Rows from block 5, named by matrix and row number. Rows with one number belong to one channel. Each number is 128 + 32 x the weight over its row's rms, rounded and kept within 0 to 255. All counts start at 0. Numbers have three digits each. After the name is the row's rms in percent of the matrix's.
# convs0: first 3x3 conv (model.blocks.5.convs.0.weight, 192x192x3x3), inputs 45-59, a 3x3 kernel for each
# convs1: second 3x3 conv (model.blocks.5.convs.1.weight, 192x192x3x3, transposed), outputs 45-59, a 3x3 kernel for each
convs0.94 097:137145146109109102129143111093122114123162130149139140074053062087129104025047020139167148191215193170120127142145104137140117157153140096103119120137153130155156096115081089067076170120176171163151122050101140112120122130127132158121127171146102120120096093108131103127098123120118151140129165146132136114174200182165162172151129120153139140132079108054046074081061088122105114130136136179207183130129091
convs0.95 098:131139146120135109132124115135119109110111104096082095136145152118108101089150100098109108173215181153148155142131130042005040138173146144130142140123138145142151205226182132115100139098121149160149133122131131083110148144163139139159125111130128106109112093100123149130148154134129137133099101125159172155106072092102145120115109138141118125175142161127096126115079132100106088152174181054000000142248202
convs0.96 100:173158100193129085155093083153161187131125159126110134155149139162151157142174142137171146140187142155188149170184156171165158153155155151135155125133146133134152118122124146129153131110130137134140136145133161178172132129141146126152150118158155197123137186123153172138054126223060129201121115147122153100154147132143134130117116102119105107114117116171174166210204214168166173105113122089047081164124122
convs0.97 104:134110091137067039115059054073083076080099084106097083128119128158143151121143125166207188184255223156205179084117087100138106118138126128140141116118126116110112130107091144134121126116115169163154142133138112105121105108113140147129175190174163185151176208173171222182110110141084088123128095105084090076110180134145212173110127108110120121106138118118126132153175171143152153133119114151101110114099074
convs0.98 106:128135124149137150158125134181171168155112135081042069149141145161175160131119112126136117134143129163152157133106152146129139138153149130137119132128112121097099134104136141084135150122128117149116131105093153111134123134137051033050000000000135120129127138130136166157081136150107132133122091130139114154168124153148182171091108102127120123147122158134103143142124141121142152131129160125150111102165107
convs0.99 100:140117140151140145170160165125101120100107107112118115116089111108102099171138194161094163157081200168118185085125075127172059126139108063088061103138073069109059131129175145117169139131147135121160157195158129174136148110161130101146112093126109132127115159156100139159122145050109175088105165072086095095124130100114120095067061051125156034128143067159154177162160137118126131127154066117214123099141077
convs0.100 098:181145207201137173170094116135131148152136139151124123121131160103091107186130121172166143183167116188156083192175160154143161145144194142161138128159134117151141090097159087087164105103166113064043115084072138131112112124132138178189175221212109111091091124118087126127186104129185046110163041078148136131154156153141128132051054083032042125072083135173179132171177144153168164156078154192092167187087129
convs0.101 103:135154126118121111157153153133183160125177130114135107138128148115095126119098143172175184137143149143163165161177109176187118155134157092093098124123128161153154095133124126184127137174111139169131095136083103112092101118142113143148150202156130128112104125126105119116090123104134155139182165106093086092119159111108134100136167132186245156151170145156158137151148122163146147107135098114143087118137066
convs0.102 100:128109088156116085160122099118119142131132143125105112110110130097087094140129144114126118133170142128164136120126118146142146139126149188182199171166183169174180153149146139133151138130143175183165192209184197205183144138147182162167212197192116127095122132109109110105105111175087109168113107144117095099123108112125116131119143139161181180156189179171157164173161172149134156130108103141080087156103092
convs0.103 103:149132161144127133209200188170157120153130100139112110110109079166164136131121096126129119125123099174180152123118069170140095129090081072084125092087127131120152104107105116171163071131114121107148137097145153121142116120137085089118095094117109131179085137195098159216107174079076143088106144118102076085146158161127123153141153133185136124171112107055079090137175155109105104093119138134158181159104150
convs0.104 101:079065048101109063099110078139161124152148104123119103116122115135135128129110112080075076087083078096093097100126129111129114112137123110091103092059083102079087131121122139117098120095086116104121112090115116109131117107118117111121136127122104111132094090112106098097075113094038102123000069124097118110113116100135136102108091116062026073082046088122111089119105097122117112047061093084087100091115101
convs0.105 105:123106124170152099133175157111071065182241208118159141103151131066060076131104119081056071137176141145202183169142151152177170082078086091119132098104117101105103155121127142135147122120117132151149130153151118155137125122109174212188183235207181159177186077153191173168147129097087152145107163153153072085139092102134118118189188176134106114130107116159148150125122121107087091106143118162148124139166140
convs0.106 101:115112072171171089178206155181211151134163121081064071045045029101125109116126120106138125147171150147132132174197140128149097089100087081068078116102110130125109165161135107084081115101125185155180130073130136110146171168154131136125122127115137109154134108135148141152117154135062158171068144178099103094142145123145155148198197165120082102086040068111105108123119118084082089142165163140159154147170172
convs0.107 097:105113116128119105147122139128123118199198169141069099104077101146171160051096078103147124165215196117067109194185168140147119123102110113097132124117147142159162191221190047000007163134140130161138071028067154158167166157148132136133175185170134082116113095110133165143127142123126129113141121129148112120144156152124160133137136133155145149145107139145099116152147143117134112119063124159152101138210177
convs0.108 104:100121090104091080114181102103104106139164123110127124159152156118109114132127128112117108143148066125135068147131125174163079158145088143126129166105084170120082160120093115132149107102135129127150115114152134122132093111138104135149104150151104083157060057173095086144109117136140202169128151138087157135136192090148153086127108173068039159082073159156163114230162000145142070104112164089074187125124133
convs0.109 096:127100101156123140117090094095090076148175137116132124125136140076073074166175181186178171107078100122123143137153135192217172119113109097105119096109117120132131059038046192245227041050061120113122170169171156159176120111132064058082130151142138118141120122116132123113124112109164146138107124144130084092101097084128125106120095118122117121163201181113113115095100101155151150094089105162187194119097112
convs0.110 096:136096114158112058118127115117116133144159136181178145092144129075131121104122105119115120109120110143167132120197103156209103147142109146166169133160174137155178096057121169102148170135173135105125152131131117121112121135130121143134152169156071093133088115163127138177116105105088104133153177145041105114061180159087099067144181136116150110112136102092160121106227160075101070119101136144082126136062067
convs0.111 099:123102073131142076130151120114124084110121109103112105105112094109091084145125117100103071128131106122103108121125120090094086141137089063053086082071087134131114145121105101098104083082097109088133132116166136129148129141112100108087073088079162153155139130138117122122092174099059169139047145150164169127118097085116094081134099121100041094108083117124134123072074098074069087060074119131153167133161158
convs0.112 100:158151197110082118150112133107094116101102113088103076111104115128121145090089096181181164157170153158189178161164186136100133148120114106092102094094090084091089105119115101083120139112150091090081124131121117117123108085097137111124187174179140161148127142119147142114123134143130102115195160139141162141160157139142113114090074099127095123153121117131121138178161185153130137129142121088077099151126069
convs0.113 099:131099055168187096128174107204198165120114108146150149142155128095069085157138173152113131157135121174169148195216188082080144140156170099104119112097118153123121078035050117121093153147126073065110112130123147171139158160126150164125112135105113148136116145144081087103092150093109181130060156148170211157140133133116106116146129140123095108148148125154195142101095119100082126102152121120137144124099133
convs0.114 101:052106091087136093112163117076132083112169102105150098130148154141123163121095173053121123043138141051128143080138106105151087081104045131120127109075100116092108116156144102125125114098122110143138107147154098125122126128145069078100071093108188115196192095192189114168156169112128194128121178127125105114111029079145078118121112115121129148110133168114101112133094104139111116127077029186150061130144083
convs0.115 101:110125138105129130154148146100067068068048052198210195103085095075076077164195167127121117146142152123078104060026055113144104186255189098097103111091094163164151150162158124099107127114141152168176201190193095060103148171171092097105113077098152104140136089109118103113111114103097131132103111099125106117036037042170214187120130112168176152166151159108088111134146131122165115149150129137159163142179165
convs0.116 108:167157131157141139145118146164168173162180167158184149141125131151101128154125146125145134136168146167193174132087133110074112120112131136127133134131127130120124125116131133111146147132145095127097122175126121121093106122114097112109091079089175133144186140175188176177093141158124148152161133124204193200160064142111045110111121100129149130125159140150148160146139149149146153142108125140110112135138098
convs0.117 103:149139111137105098115143084148134035192137049099099163118102107153130092111112086134161104161131078149116125130128105107119116048083170125107143133122144145129132120151116143152082093108065124122137067107211088096139146141119171158094191148068105109187123137135170152057150128109164133132132124165104125140122146043160149086173126098158110142122125154173159127191146099131138183116093124171183060150175052
convs0.118 101:141130117133093075119086066064078073111165128123112109148143155128113128113179133103131098093108087135091136101121102147212132109120084099106127099106124120127136096099108152158147077072046071104077133157145120053121130123112093073076153147153113083126113123107161236168129131107120127116113105111122108120138163128163225190103141135155249192136147141112102113113137106114143125113109115143123096137230138
convs0.119 095:136120111178146059183202105175111085134106135131122146055066033180178137120103071121122095104111080126149114072048056144147132146096117128122124108075089105051072138101104150150144123137126157112151141094159142097125168156143141130128097093098117116149113140167142162188100156109064121123097192170142113089134164140172152157138146120138101141170094111088070035095159114116125111097152173146120165141095175
convs0.120 100:121136128110111120086102130155137126157145117120133113087111153087115155188161143167234167182234148137202140153123180116095180126118170102137191086151235083128206080165080131182044088182093121134092119168156124188159151129127153139130158144120125120097131134104127133090157154153164158150129128141184149109168174098143158110153057077129072117155131165176123154155120169122094158116095113127136159130144182
convs0.121 099:127153133104055060085028066112103135138126121110091094197193188074093037153170109120140139141151126113096105174143179122092134152143112147108153112105150074056120107147131124123121163183158138141163157145169148119123154115130139062100128038092111149150128143166127129158130132136142122094045092054156150143111091121099097132115076113134081098180180123148106134123097117125126122074126122110111135085084118
convs0.122 102:155139117114119105134102083061089066084114086128146139142127124148143136089138102124149119139194161161170156137133117153144126120119091067031071093071103124121137024034034144186152077039048169182166150138148117060099065080098095115099144171143095087109108092103142127124107128122124136126116136141114104111158153144150190167143155172145154154143150139085099124120095105110115122123110144117109148111106103
convs0.123 102:072086116133144087132167082173156137191105087170126125072108127085122106149109075154088071144095105127120156132137138146090088141096091121106125113129161117134158132172166171119066151079073126109097094143158084160172131094098083083083071091083124103145159083099180089094133117146111071143065113153156111131160070112137064088108122156080116163111114124219148115147131140114128127082135136145177158168172115
convs0.124 101:181148116150142135165167160128110111150149132128132126099111099115117124123123110128112119116045085137125130117197137132213152134117089136123117092080086092073090051000038148203163116152138182116164168131150174171165164144147144112121120102117116110136130180141085120106096126105116135139091144144068040050111148116120129108140082118136126136146188163168164141126111112141127139110137077159213183147134142
convs0.125 098:054094090085117106098129131134142117124126118101103105098103076181177149165149130074074080087080079098083068096123101122134108116110092103100095102104105122126118144129126141123118131128128095088103123119126125119116102102087105100086102100076084094097106107113123120120097121034082144087066116067098117092101104084107106081150145138127110102120084082161138120143129112138130125047098095079115113061098089
convs0.126 096:103135172158102115171120109150072069147101066149145125134129103136160126129167121073087087104114077119106075153088105148131075129111050114110176082081161082070132117179162121136095127132098147134147158128200136108179150132140136117138125123160142134162121108138128139157178159075137151084116183132165093133119110112120145127143121124156138161119110124135084093131154118088123096098060126119085157168154213
convs0.127 103:156117091173147094164181137145145151186130194160176168100119093094197110143121134120149138112080116096049090105136133140145168175207152146130153167156164157159142120159103076031062159097146150049148151063141201211191118114123142165177132153158101149107126148127145129147126145135100178165048140155079111090089105099107076083123123152105053128152178168143140161152149174161164168101130125119152149177135164
convs0.128 101:145137120144144127184150113032115188001122242130107080139134095077152206148146129098110153111102123100101117028125185007131235161113054141117133137104117138118141065118183065118181136097070092125185224133040151118081109119105112108107116084077144136121112128138125118107126174151127135127084094101102117123000083251095122150084103126121105145134125150134144167095127191144137152112164146025096225152110094
convs0.129 099:066110110073156149113137167154131136121143174140134076149144070145121077119110125105074112099132192170173161137123109119114039105111002171147134174118079147103091163110124106104183153137121101099142166143134147127101094128176051065163046037137162163187138125170115114159099172058082159086069152106165169179098077145119103101152127116140076082163148133146155173118138153128113085068093067133112042102116118
convs0.130 096:117116158123097140119107130159152155124107107097088092108120115104097107140122127122121113137127104141136135122128147091108081058085035076094113077097126124140155196137143139057092089051087152143135116104133115098128165154144120107107108096101187136143173113125180145149180172115147148103107130129150082075127064065166158144145147151089114177102105149120077097104089106107131147139100112144153167156196195
convs0.131 101:121108123157124106160142133171153109127146109111125102115094069116112089137153136060089080086120095133151121159163133130162089108122056112122163099108160104119163116137141108134111109130106115116163139114165128102136162168183142149175122140169120122179110141207113165229127174043089195083078189097155125121131151144126153146147141126166129111157129109102097116079110117093115107104093101098102118092074120
convs0.132 102:104100115159119091131111113127134110134142112132121105087141158123143154188132113144090096159109108155140144130153100138156121120121097102145141084148143107163144164139153151114148113089134135112128125093114120108124093124144056085088070077056151103109127087087130106092168087097129050112089048139115090097109128149122119119072096133059082139078076089060112105051135161078122133152122142186123125176137111
convs0.133 107:154113059164174093138182128119079097087099061133164133114090105123109107158157146154108127174155117148180135060058077130192102130178125137135144101073125118100117149135111173231160150174133179169161145142156136145130126111104130100092079053050087099129105095145163145160105134130107177131115164119093100105143202146117141137148127148133087133180188155088095079099134092071107102138124144095099152119105179
convs0.134 101:084049066153138108165156097090075081114158130116159123058070086086067068148161148107041081119144140124180153090104131110192133094168110129115124113087125107090116140169104124165106107146109130161148135170151125143127161114138147119139123110123158113155148038129151085148121116091115142118072153125161127138101078087139149138115100137094074128147168155144104118146145137100119105105142109132108165136131159
convs0.135 100:112085115141070110150127118097123117110150135116148137113134106095130131087096141107123136085102116084125119113137078140164096119122076150193150155213157170213169140133117163132141138140122121102124116118117119137128116084070105090063095095068087111090099116064120132084094103136083133151096139131093164085110234108092186100145143108116128093112094085095151111123188144115119124112091128125096115139106109
convs0.136 096:126141148120127134128134141147180131117103102122081114110097075170221172075088075090129120110104106136130122130175127043035061110073110133108152136121155124119138131208125068115084150123134160130189167081129216208180147160177140160173096101109113164140111197196092109166131144091096136120141179143135188160097148146077030085151118117138118107115115093130139155109104127102088115117124097051115173133046153
convs0.137 097:087101135127076067072008055124099134107103137103092122124153120102124084126172085136158147122145130110130111104126119101115080109102097171182184143183184124160181140152149132108121136142113104076129131105149144132146143093120157098145183117168091092120098100141111131162143122129142101142123107111119112110105146146112136129137127073147117084157148112124122122112169150123139128092098106140090118117096135
convs0.138 104:109128140108107105141159169093089089157181135142166129149164148050031055168159165054087087102135113110134126094066082148153112127141091108115099093093084109118106073047087134132132145157122094109097147166155065055072148159167114115124114116140159125172145127166142163152126124069111147110116131100138099130099065095166163158131143118162166136111110100166165159112105102081066067111095104154147129122153160
convs0.139 098:117140069128127121172144164107098113163154141133181160117102085160145145144106071082110126137145112121130114095057119175122108127192144084083095079078099122108112140177163151143115078103103157144176143117149091097147148131110110102095131123108158164210102103201110126189121126109107111089100128126115068114114083106156189161162140176150049138160084126098073107155116105134136124173180207126072167157114125
convs0.140 096:147103108150131066181177146186185161116104131087074098113100097131123131158114125114117096097103092133136128117136138100074104118081094097119113088110119108118123156164156127109096098064053135122147115069100126115124161147119133139127108118116124116121129117129191168170146144132092079136073113172105124110091113138127106116161168192128103183117079146102091078091107112127115116144142198184125177161106175
convs0.141 096:182157109110093108094054085151118131175103138168122152150129094183147117119161121150106169154097171104075154166130165164109147156101125113096133118133160129148170127143182127113157135132149131128144119114149100083131135124145165120131183113126109141188090127182104120164052118089089126067147156069098097145093107147129120125166203157157141107167167122104105131105088114117089095135150144096103117085069078
convs0.142 095:126125126126143162121117135107102074150178145117127136118101089131127100154169118123115114117114126132113133153162135162168121089060064122110120090072094113108119099112106166202123060021004121145170155154185111077120130105109123100097143150138106137156127173155118146150174159068145144097103160146170112076159134090135132115139125123181199154172190137148137129115112136134135147056061097155186161143165141
convs0.143 102:116121091107136151108103118171197137172169145038000047126137118187215185074074053144142120081093092137157140157195144135133140000000000134112123122104111121099107155176141146161148067031082115102121090058081174179180096098095078084086081099105154164155159169162102091122105131116117103089089122132128144117160175168069070093105108103127130126152182157169156144163150166082057087122145147133153160108082108
convs1.94 104:105095094084088109113126136116135146154164130162198169173207178175216190195232185107107123157165151222227201069080087109095109102115108100100124146128143168168173198170154187200168159173177156134157129054128134102142159159151146140130135142135153146160130134134142155144098133111114118123180169146132141144091091091107097084147151153120114119145145133153149147136108114147121137127148143077113121141098135
convs1.95 111:145143145115113130164138113129110120090071080135127119126128116071082079065044052131125141129115123163162172145145156112062105134127128087100097108118106116130122122108116128135124122112115179144140120097097137123132139127148096066079110103095168174145147158145119125129155134080139119088147156129141145141147153153071075085120122127095090087126114120139147140067039095118095127112109104153124158116128112
convs1.96 109:142169153076133179118127127102092104098097092126135138147113135090069082116104123132131126136136136147160161112093116098091097109100113137114117133115112136130131123097137137107141148126151091082089119116112121116121120128123121125137105102109072027057041000022071015046084120138123153139142172149117118108105097081096068088127088113110091118134108140084103102109127121128147155173189177160082143154099140
convs1.97 099:135208190060198221121153152129116127130111121155151150116089113064009036099083086129133112112116107125134123160154178168161169172181176124123131082079103088093125116126124115109116135148140127108120111105120114101122067043053121102116150134135054035048076058070115120110141153141137118095129133117156166143171178166168176177132099126106086121144137183120138126126120132149152156133148132112075145138098118
convs1.98 120:134103130190136102155136106146072127084000103164133184144130134122120125117155124139115156116085119100091116125117126109070108128091137149135142132124138150149153114122119136124144124084119199181186145099129152120145046007061103089110112121114112144103139167140131143145109152135156246197132199191127113106116081109110070106124110124132119113137144123135119120066049056108075106111084093140134143125162126
convs1.99 116:099070088112103112106126124106116114107134112126135112088073082107100098120109116140104122148086106146119137153146156132171158111146131094192158103201181088175164159145155158116103140138110140175150150181143130123091114099155136098151134091139138178166116180163092153144110059146091068149105085168121146141116156165109120142129170161119134140116099120129178157143212186145163153119123124136154141118133168
convs1.100 101:169148113170150135120110103159108098172106098131069079190151168158123178051084113147110089153104077131096079151091092142094111097079092171103082161085069151098079120123135143134139145117106186118102183095090172102099094073081120109115123120099089121106119136120113128115084119042141114044119109037081084105082105122085104076214168142186111105198150137118116120107115125088117117116117104192153102080125082
convs1.101 116:128098100110090067160137112066097083098135118112124115070100079059067062115101111110124109148143137142137139080106097124154128119133117064095091109151133128163154086128088121161142133125139057069081093127136129146161136142140142138154130124142107092113154172169163183174126075085098064095132117127070088085126151137155165157135147131118153126149149142085094093100155130138163138122121089145177158139139143
convs1.102 101:095133183074103178143144159131136122109103103107099110143128139136107124144130125152173151133151136120135128124124126129141146104119121096107105114131125107126116133145147135132141116118122122135115131145128119129119117117127145146159150154158077068081079071092089081103164159131162127097156109091118131128111118133088085112074089089084098103069077089138155147157176174133156146130113163097006122151109142
convs1.103 064:044075100099155183161160186080097093152151142153138123125122107140154102184217178175175094115105031147160111148164172082112128157177157129100118141092115132099118172125163167144150053071087155135170128081127130091107177184182135151174107107119151114169150113116153125109155051073187020094190020085123131137147134141145147115148100109156120121149109112096091107090102124123126119097111164057075141076099190
convs1.104 101:150126128149108126165127119169168178155141163166149165102089102154120105160146126172190173148166175176186190147141144154140167154148163122111114118098105138118121160161161127137154169166148204165158165119139152128152135125142154128149127088119132124136122116121118112107132127111115090136136115123120095114118082116142123132147145146140126138137124126149134161145109139151133143181188176185158172163132140
convs1.105 107:125181142081145138200178102096112100127149119119123104136115156191208197255255248159177133125148164075075107111102104144147112139147136125115130137117147163153166107128120121131121108107128140125102111095109115102105145144146113104116106093115144125177087023155146104181138163163152175140168173166157158146198200153113077127101103112129125109147143140111102114123108132123112139126172106089099129135172129
convs1.106 106:133078084109085114128076096131125143171164152184181168101069096118101115119104115136146143174194179184197184095077105167160162158187160170175164132119128121113111119103107124106109166166152189170169140095115176155176156146179155126155163144170147140125131118113127120122109121125086106134125144146212210206156143158151133144088095097107101094120128109153150173132125154108117138112129118114120139176136124
convs1.107 101:118127113124135127153149143123126136112102107166178146152153136143172148144137131127124160163161155198212182078091109098056107116082092115118120126112130150149145101086116112078145112105125216196200172100160162146163084075104075038060071048060146139153115102129128123142130124113133109101158124106105100130103086112111100115137135125143117110185186150123120129097083099112089122151191162134161187146064091
convs1.108 125:185210149251181169183143127121124144127155174098131159158128124130150153099138168080126164096139179093122170112167149109183189104117146114104126105083092135119122145105086143115099120122110114146120133146130125121116114135117118129093121131088148106080157095061147100070157154135187195187167157154129118154119140166111107125148126147106091143137134167025080126019101108084115104101112129153132093119154100
convs1.109 101:143125102104078086129123111128129124097107116117119113158159175144133182147167150119127102169179182179178160134131128083085099120114108157156144129118112108107107145161144145155159135142149160138143117090121106076117112093126108108141122094105136139131147154127155185158187174127167138143156134114133121125145123133143138151140151135102100106144145166160151151147109129112099122169169153120109115153126138
convs1.110 062:158133084151183142178164120119137098098151102077129105093093126091099123137130115148169111131150141103059061165127144147133177083089138137106079091091080094111083119064177117061147111101116136127111177131092171138110207163138151137141103113135105149163140119134145095122162104144113054115102068115131114134131127144132129128138185125106182095105136094135107157128131153156170196180135106126094120104104089
convs1.111 083:113140120107123135159154126138132151140131170187202210137110151126098141177164149160167151151152153143165156135124139139092133178179182172154185151121170168143169181180174133123136137140134197156173161090128172135165117086124169139161092057082167146169140113163132131170151132133127109170158118122117062104137055129176177201125123140133111128145156155163135159141068144177176178181193157172128154170082120
convs1.112 103:133144116068094108086096090111096107112102113135137136123106117122108109151158155094099100119122123094090088128135145083049063113105106150145140130120114145149142105114126104097113104071082094093091119104110095070094066048063110103111156163155128143126130135126129122119085111113155172174144167141151162132123123101112107109107094112069026061133112122120115114103087099136110125108114122139105101127169126
convs1.113 090:182184134150167134162179135128135135145132145133152143092087125056000025090076076145168146143144154157173171128111116121091127151164165145131142134119121138126133167181159117127127129105116179167184183150184197150184124108133107086131100033076160140131147127133138138127161140142144070119159107096112086093149145166143179193112112131106098129139149152127085111143120155162198185156126119175110152139071098
convs1.114 092:088093123127097123191150134122121139118115144135142163134091135131105157153170160116160130097138120112175164134167142143137124158161148145129142131112143137129148144174138102102122093114133153162151115097108134133143146124176166130175105066116138096165125032138134070175101167255054169255109143201182146126142072096136100116125145128126131113128132102166135128146095108167118123119199199114160187157154120
convs1.115 098:111129129132121095180170131144167150153139131103083083151151154116101091039026048149149147157149131185194160188217185197214172145112118113120122112107116118125117107111121134127155096101104137097110148097137167148165114102136138098111128094091170168190142112157147127171160139087138095085138100110153143163152119160092064133118111097101089093128122111173192210157157181136117129120126123145092113155143105
convs1.116 108:127101105102080069120103085114032101105037113147116140160129166092072126118128147110098118113103110108117118120086100108034097136087137140142143127126132128129136148139149143122138124112111126104113130108120145134142150153158171189180148165139115106100128094129128098135109134149110161172141149124107089098079015094136098125075067073122122124125131124113116110122087113175130172145120109127128105143131110
convs1.117 108:127151117110061096131086080156133153112141146115122128160151140140123118131108132114105115077114148104131142135118097117152181084160193172155146154103096180117107099120178090131167116154120143142126129074086122115124115148145131135121103093116158120111160127097159162129067104093088088088122080058110148204077126157146119115162161192167162208189164157111099134081114159121152142120121154133066137157091091
convs1.118 109:118121138079091121121090089098104089121125107164185146135155115178200168079091092147114128136112125132131117093109112103112118142164125089114105126142137165174158104114103143140150162154166192165164139135126157141137140139156139127162122115125096101100111110111125132136140109141104109145114123175110130122139150139108103114108132115132158130130133133106110082138151136118127110101130089141125161137085097
convs1.119 075:077137076057147073216199109095118148131149161135155170161114146095083045166174151175151115118101087146139130161094093133109098142132139163152171150140177130132151159112144133125123128188142147106107176126151168173184103144199059120154131162166165129139153134139143122100113091098133067110203071116119086179149101136133125141111111125122133141072092118134145173130113113116107123098145111047046088205165131
convs1.120 114:161130116171118124138107098112103096087106093116128125083113114088082071102094088099158174076128172079116143130107082114083079106081096165093110165084095159077072155149152114153185098141186170166145167164145145163154105109067118108067116112087139106128148115138139121148102124079124135069139148077144086073125100105107122153201147143163088130174122145144099093136089099136124136177115118163137158145171145
convs1.121 122:099200201074157167028052048129144161160137166097058117134147160155122156084059077148138154153111149063011069133146165131110162119058121135109136126084115130084122138129160110119140079084113126136146116120131118100132111108119126109134103081107127116131109095119112088123161182163145152168070049110148152165128100138111040099170148176141076139095028126144151165123103140110072118174145161138108184076045125
convs1.122 100:158156160141110118138132112147163141122133118130148144152169140230255253186211190113116116119111111167166149126111123099096105103147130110103116124133125110121122166154139159151155189252225137099120098061104119109122105100085141145143153145140106095112104108112166184163175180158130138159159155159079081071110123107139151127125117108117114094138147147143140127126101120106088084123161152118085121157117133
convs1.123 101:119192141182165148205120122141141115155126104146128127118141159190198137227255206130109111095091115144143131169143126152090116121120175147140119144147138151161125106113191088134181145148110149125109146090089101055086174123103185137132144127154141160189089118168101116131151169075168094078215136107146107127126102088163129071159170117156120105137134112141117114150125121161167166119102102125119138154150140
convs1.124 105:159111106123080081143151121121119122101080090106080092175153168087021090141132133142145125151110149174177181138116121140112115110126121119123103127131122136143137123148133143150138138118133137118139090066110069017071095054098101069135182157178163179165156160147138157132152128112171153155177187139152146143154144157148136150153168145128127134154144150156124139140117151098091093126138128095096107145100116
convs1.125 114:135130125140142139151151126171171181153155165170173173131132138148145137135141129150150159130123133150148153177167173159150173174174183121124125120119118127125120148146147127120133159153160175162166151132141156143144106102122143131145155132140147136149146141149150154156136150133152159153149146137135122136123117147157154167187189215172165185198192207152146155145135148157151153226223230205187196212201201
convs1.126 067:101117140101081153184123117113176195113139158136113151144168169215170132144117113128118104142127125125110105097127146109139148131119149136137173127102132142139151100184168045130134098171149107107121114090133149144168116140184082108152103120148099122142096129132149168176133094115122090146198081131142136149193148142162102085087133099117158123131169153156164149142128139110071109088146078097113078140202109
convs1.127 113:127108098169160117157156121116131123140133127133142113106095124167211183133195145097056107133097114148141134083109100119131131134119119163175175140150149116124121171158172126095118174218181171168172149118134129081112148165157152151148147140155140141145139125130128145131127124123158129123151128161139117115121115126124116121135155130146132117133136130148136144125121112116117102145148141182200189166158166
convs1.128 115:092088128115105081132104120138130124182133074182150108149132111125136143109168141177124151116092115132109121137146142180149120214162138172146145131131122154160129191138116158099099194152127146117123111100135152107143159147140167193215141161188134157160172163144145146148148106139121118167104155137149132112182168105197174150185173171199189193180168184140100107137092067129124106090111172120083073084142150
convs1.129 085:120093104101143155111136131078131103134118107154146153172119157147113155152177159177110101155088100126118158172137141147117131173141139154178196105107166110138167144159132149106087129101092138145136142123154154141157107072144148123167165118162132136185129097130124089119156082128127098202122055126155132139137074088149084108146116146156104140110113150137125130125076094155131145098137206097146238145159190
convs1.130 062:090076125151064127172126101114101109157114140175137158104051085171152179151154167155167142159149152171167150123114131100102155128140174123114144123091132159132135193167127100067099105111139176124135160066140167101149143113118138090118073039097190173195136099127153140132117066121115089175158111124149114122135117145098112149077110141075095139092118164142131143137079127148107136082112099137097099141087058
convs1.131 061:120105148173147188207192151160160163146107132142105141144148170140103110131112104147169109145151112139162125096101147135104158134111152193158168159119151170145174126166142088137117094131118119103147113081198124124208117111148112108150097094153138132138095108128088099122136079128158091203204083142160127102161105108152082074094127093130146115143130115105123140112095133142124128074114074095104098140135100
convs1.132 095:142153130105165151103126149147131137146116135132114130113072140135097146117103091147122103134108106131121123145095141146087140130099136156090068154071057151094071087089164097086137115106121184171159192141132180153146139103155138098152090079124126110119119089084119099085162169047202113064221136088160100139162077110168112111178145118207138107184142128107093157131110189118132173128165141138117111160155122
convs1.133 116:136199144094150175096120143169200198148167145113103126158154133095074062162154133130172129110168129085110083130190152141171149080093090154153152145117128160139146125134105127158115131193121158158159186189186160162170122093135089062102143121135112107102113102104141133118169171146191169156205139141147166144119146129125132130122185136127128146142121147157203170144181166082092095166140161140045119194115158
convs1.134 103:114179160174143136173145135141188150164185125113102110126130121106106099156178152146170116112155116107125097172190155180192143151102129149148149146134134136131119125122099146155127115175120122149122142163148131142148208178185159134135158120148182185191107082134086060127194145106158080104180081137199163142143103095094037080130155116135107104129097106159166153145121129113085112108090127158104146158168140
convs1.135 109:105216186065218197097208181118088114152114144163143149165132158157128133118108109110118125123119144115126135129098138134103139142110127112093108105070084109081098096069091073056092103136129150129172164145148159141145148104113127085120105078136139135148125122127133140116169173154183205168203206161152118140172116133185148176137128149141132137140142150153131116131125084134110086130119117105043111150102151
convs1.136 063:121087123192120136139101085092161176116112097115128116052092124138175131115120096148178130130126085109121091081107119151167160153200156079125139151186169146180139146145156060049073215159098145153129159158169136092082168169155119159156132145167108106115149107136217158154156140130070039129174106138175184142200224225133164183132131109124111140168145169189192205101128177065068105106067080146144171149104092
convs1.137 114:130214154122235178102132114078075119111107163107096158145083169149089172123076108156119157132106177103074151162112174155127193131096155117076137106061138113067133114048112119059141113061139124095115123101144076062127107107125135125150145117126136088144159128165152130148156141079187137080130086049135119153123110162126103162172113166139084180128056165112097126111087147113085147136177141122101178138078156
convs1.138 071:130107102117109131190187111121118107112095126129135170144100146131047117178197176159176156166146165132145150156162148119110144131125137153148184118089157143133167131170147130153176119098125180142161116051113192149174097053129145106176084059132177136185162063155156080150137131141141130177155122122155147160167110154104036116122113129124116129124114135151129152141079142160147148108160146155121169123119107
convs1.139 081:148097119120027107138134138143133133107086108130098135152147135100114106143187158130170148107113126133151157161165090126128157133083114141100132174114129180124132131122125097103124087150160141136130124080114153141179189224214164162170125122165166139157117076119147104160125122090109072101162103114184141112133099128130063086073109111105105119140138093131145190090032079164117109073109155153138069111209140
convs1.140 061:103053055166120090165101066096103113103107122126143160166144126138169179131191211152133109081076088162159154115119153099081098097115100171159166155101121145115129187165191111108145111132122171167203154075126167139154132108119175135142170124124128086084167122116140113106089055072094000127125059131091093069124082100105093095122120126131115101126124122201164182165118170145135158075121142117157238125110111
convs1.141 119:059138156034128177079133158074078155080109183102123178088103159088105128126121123152138187134119188137116173097088169064086186084095185102096142118111145116109144073054134066063141079081151107113149100106151086091154116137139112131148104124146126131159116128164125123156106084088085109104082118106113131164111142178115146185073064154052064154104101159128122154093100139130124170080113161084123183098119167
convs1.142 062:150136139154164181117146135143148146133112100139113122142184173143150186092076098138141138149139131124128119125060053105082101132118080153159201132128190131147197125102102133146140086114127158131171158098181151115129099081120139084131090042100168108107150125104171202170194149160172098221212100110068075085100112163102119152102067089122095116136103149102098111140087120164162154106107106139064076191098096
convs1.143 099:137101134188143141185182149076039086097062074135142136087082107099096095111110100120105112079045091109101115108067089129128139147178162120110118109098105101110123123105119110071092146174160140111112105020088053022075161149131175175166112114135081060106096076097150147131138130142138084147155108130115101115142153137177199182066063061072059071106116094101076098145112145195175186111083132094101113093076119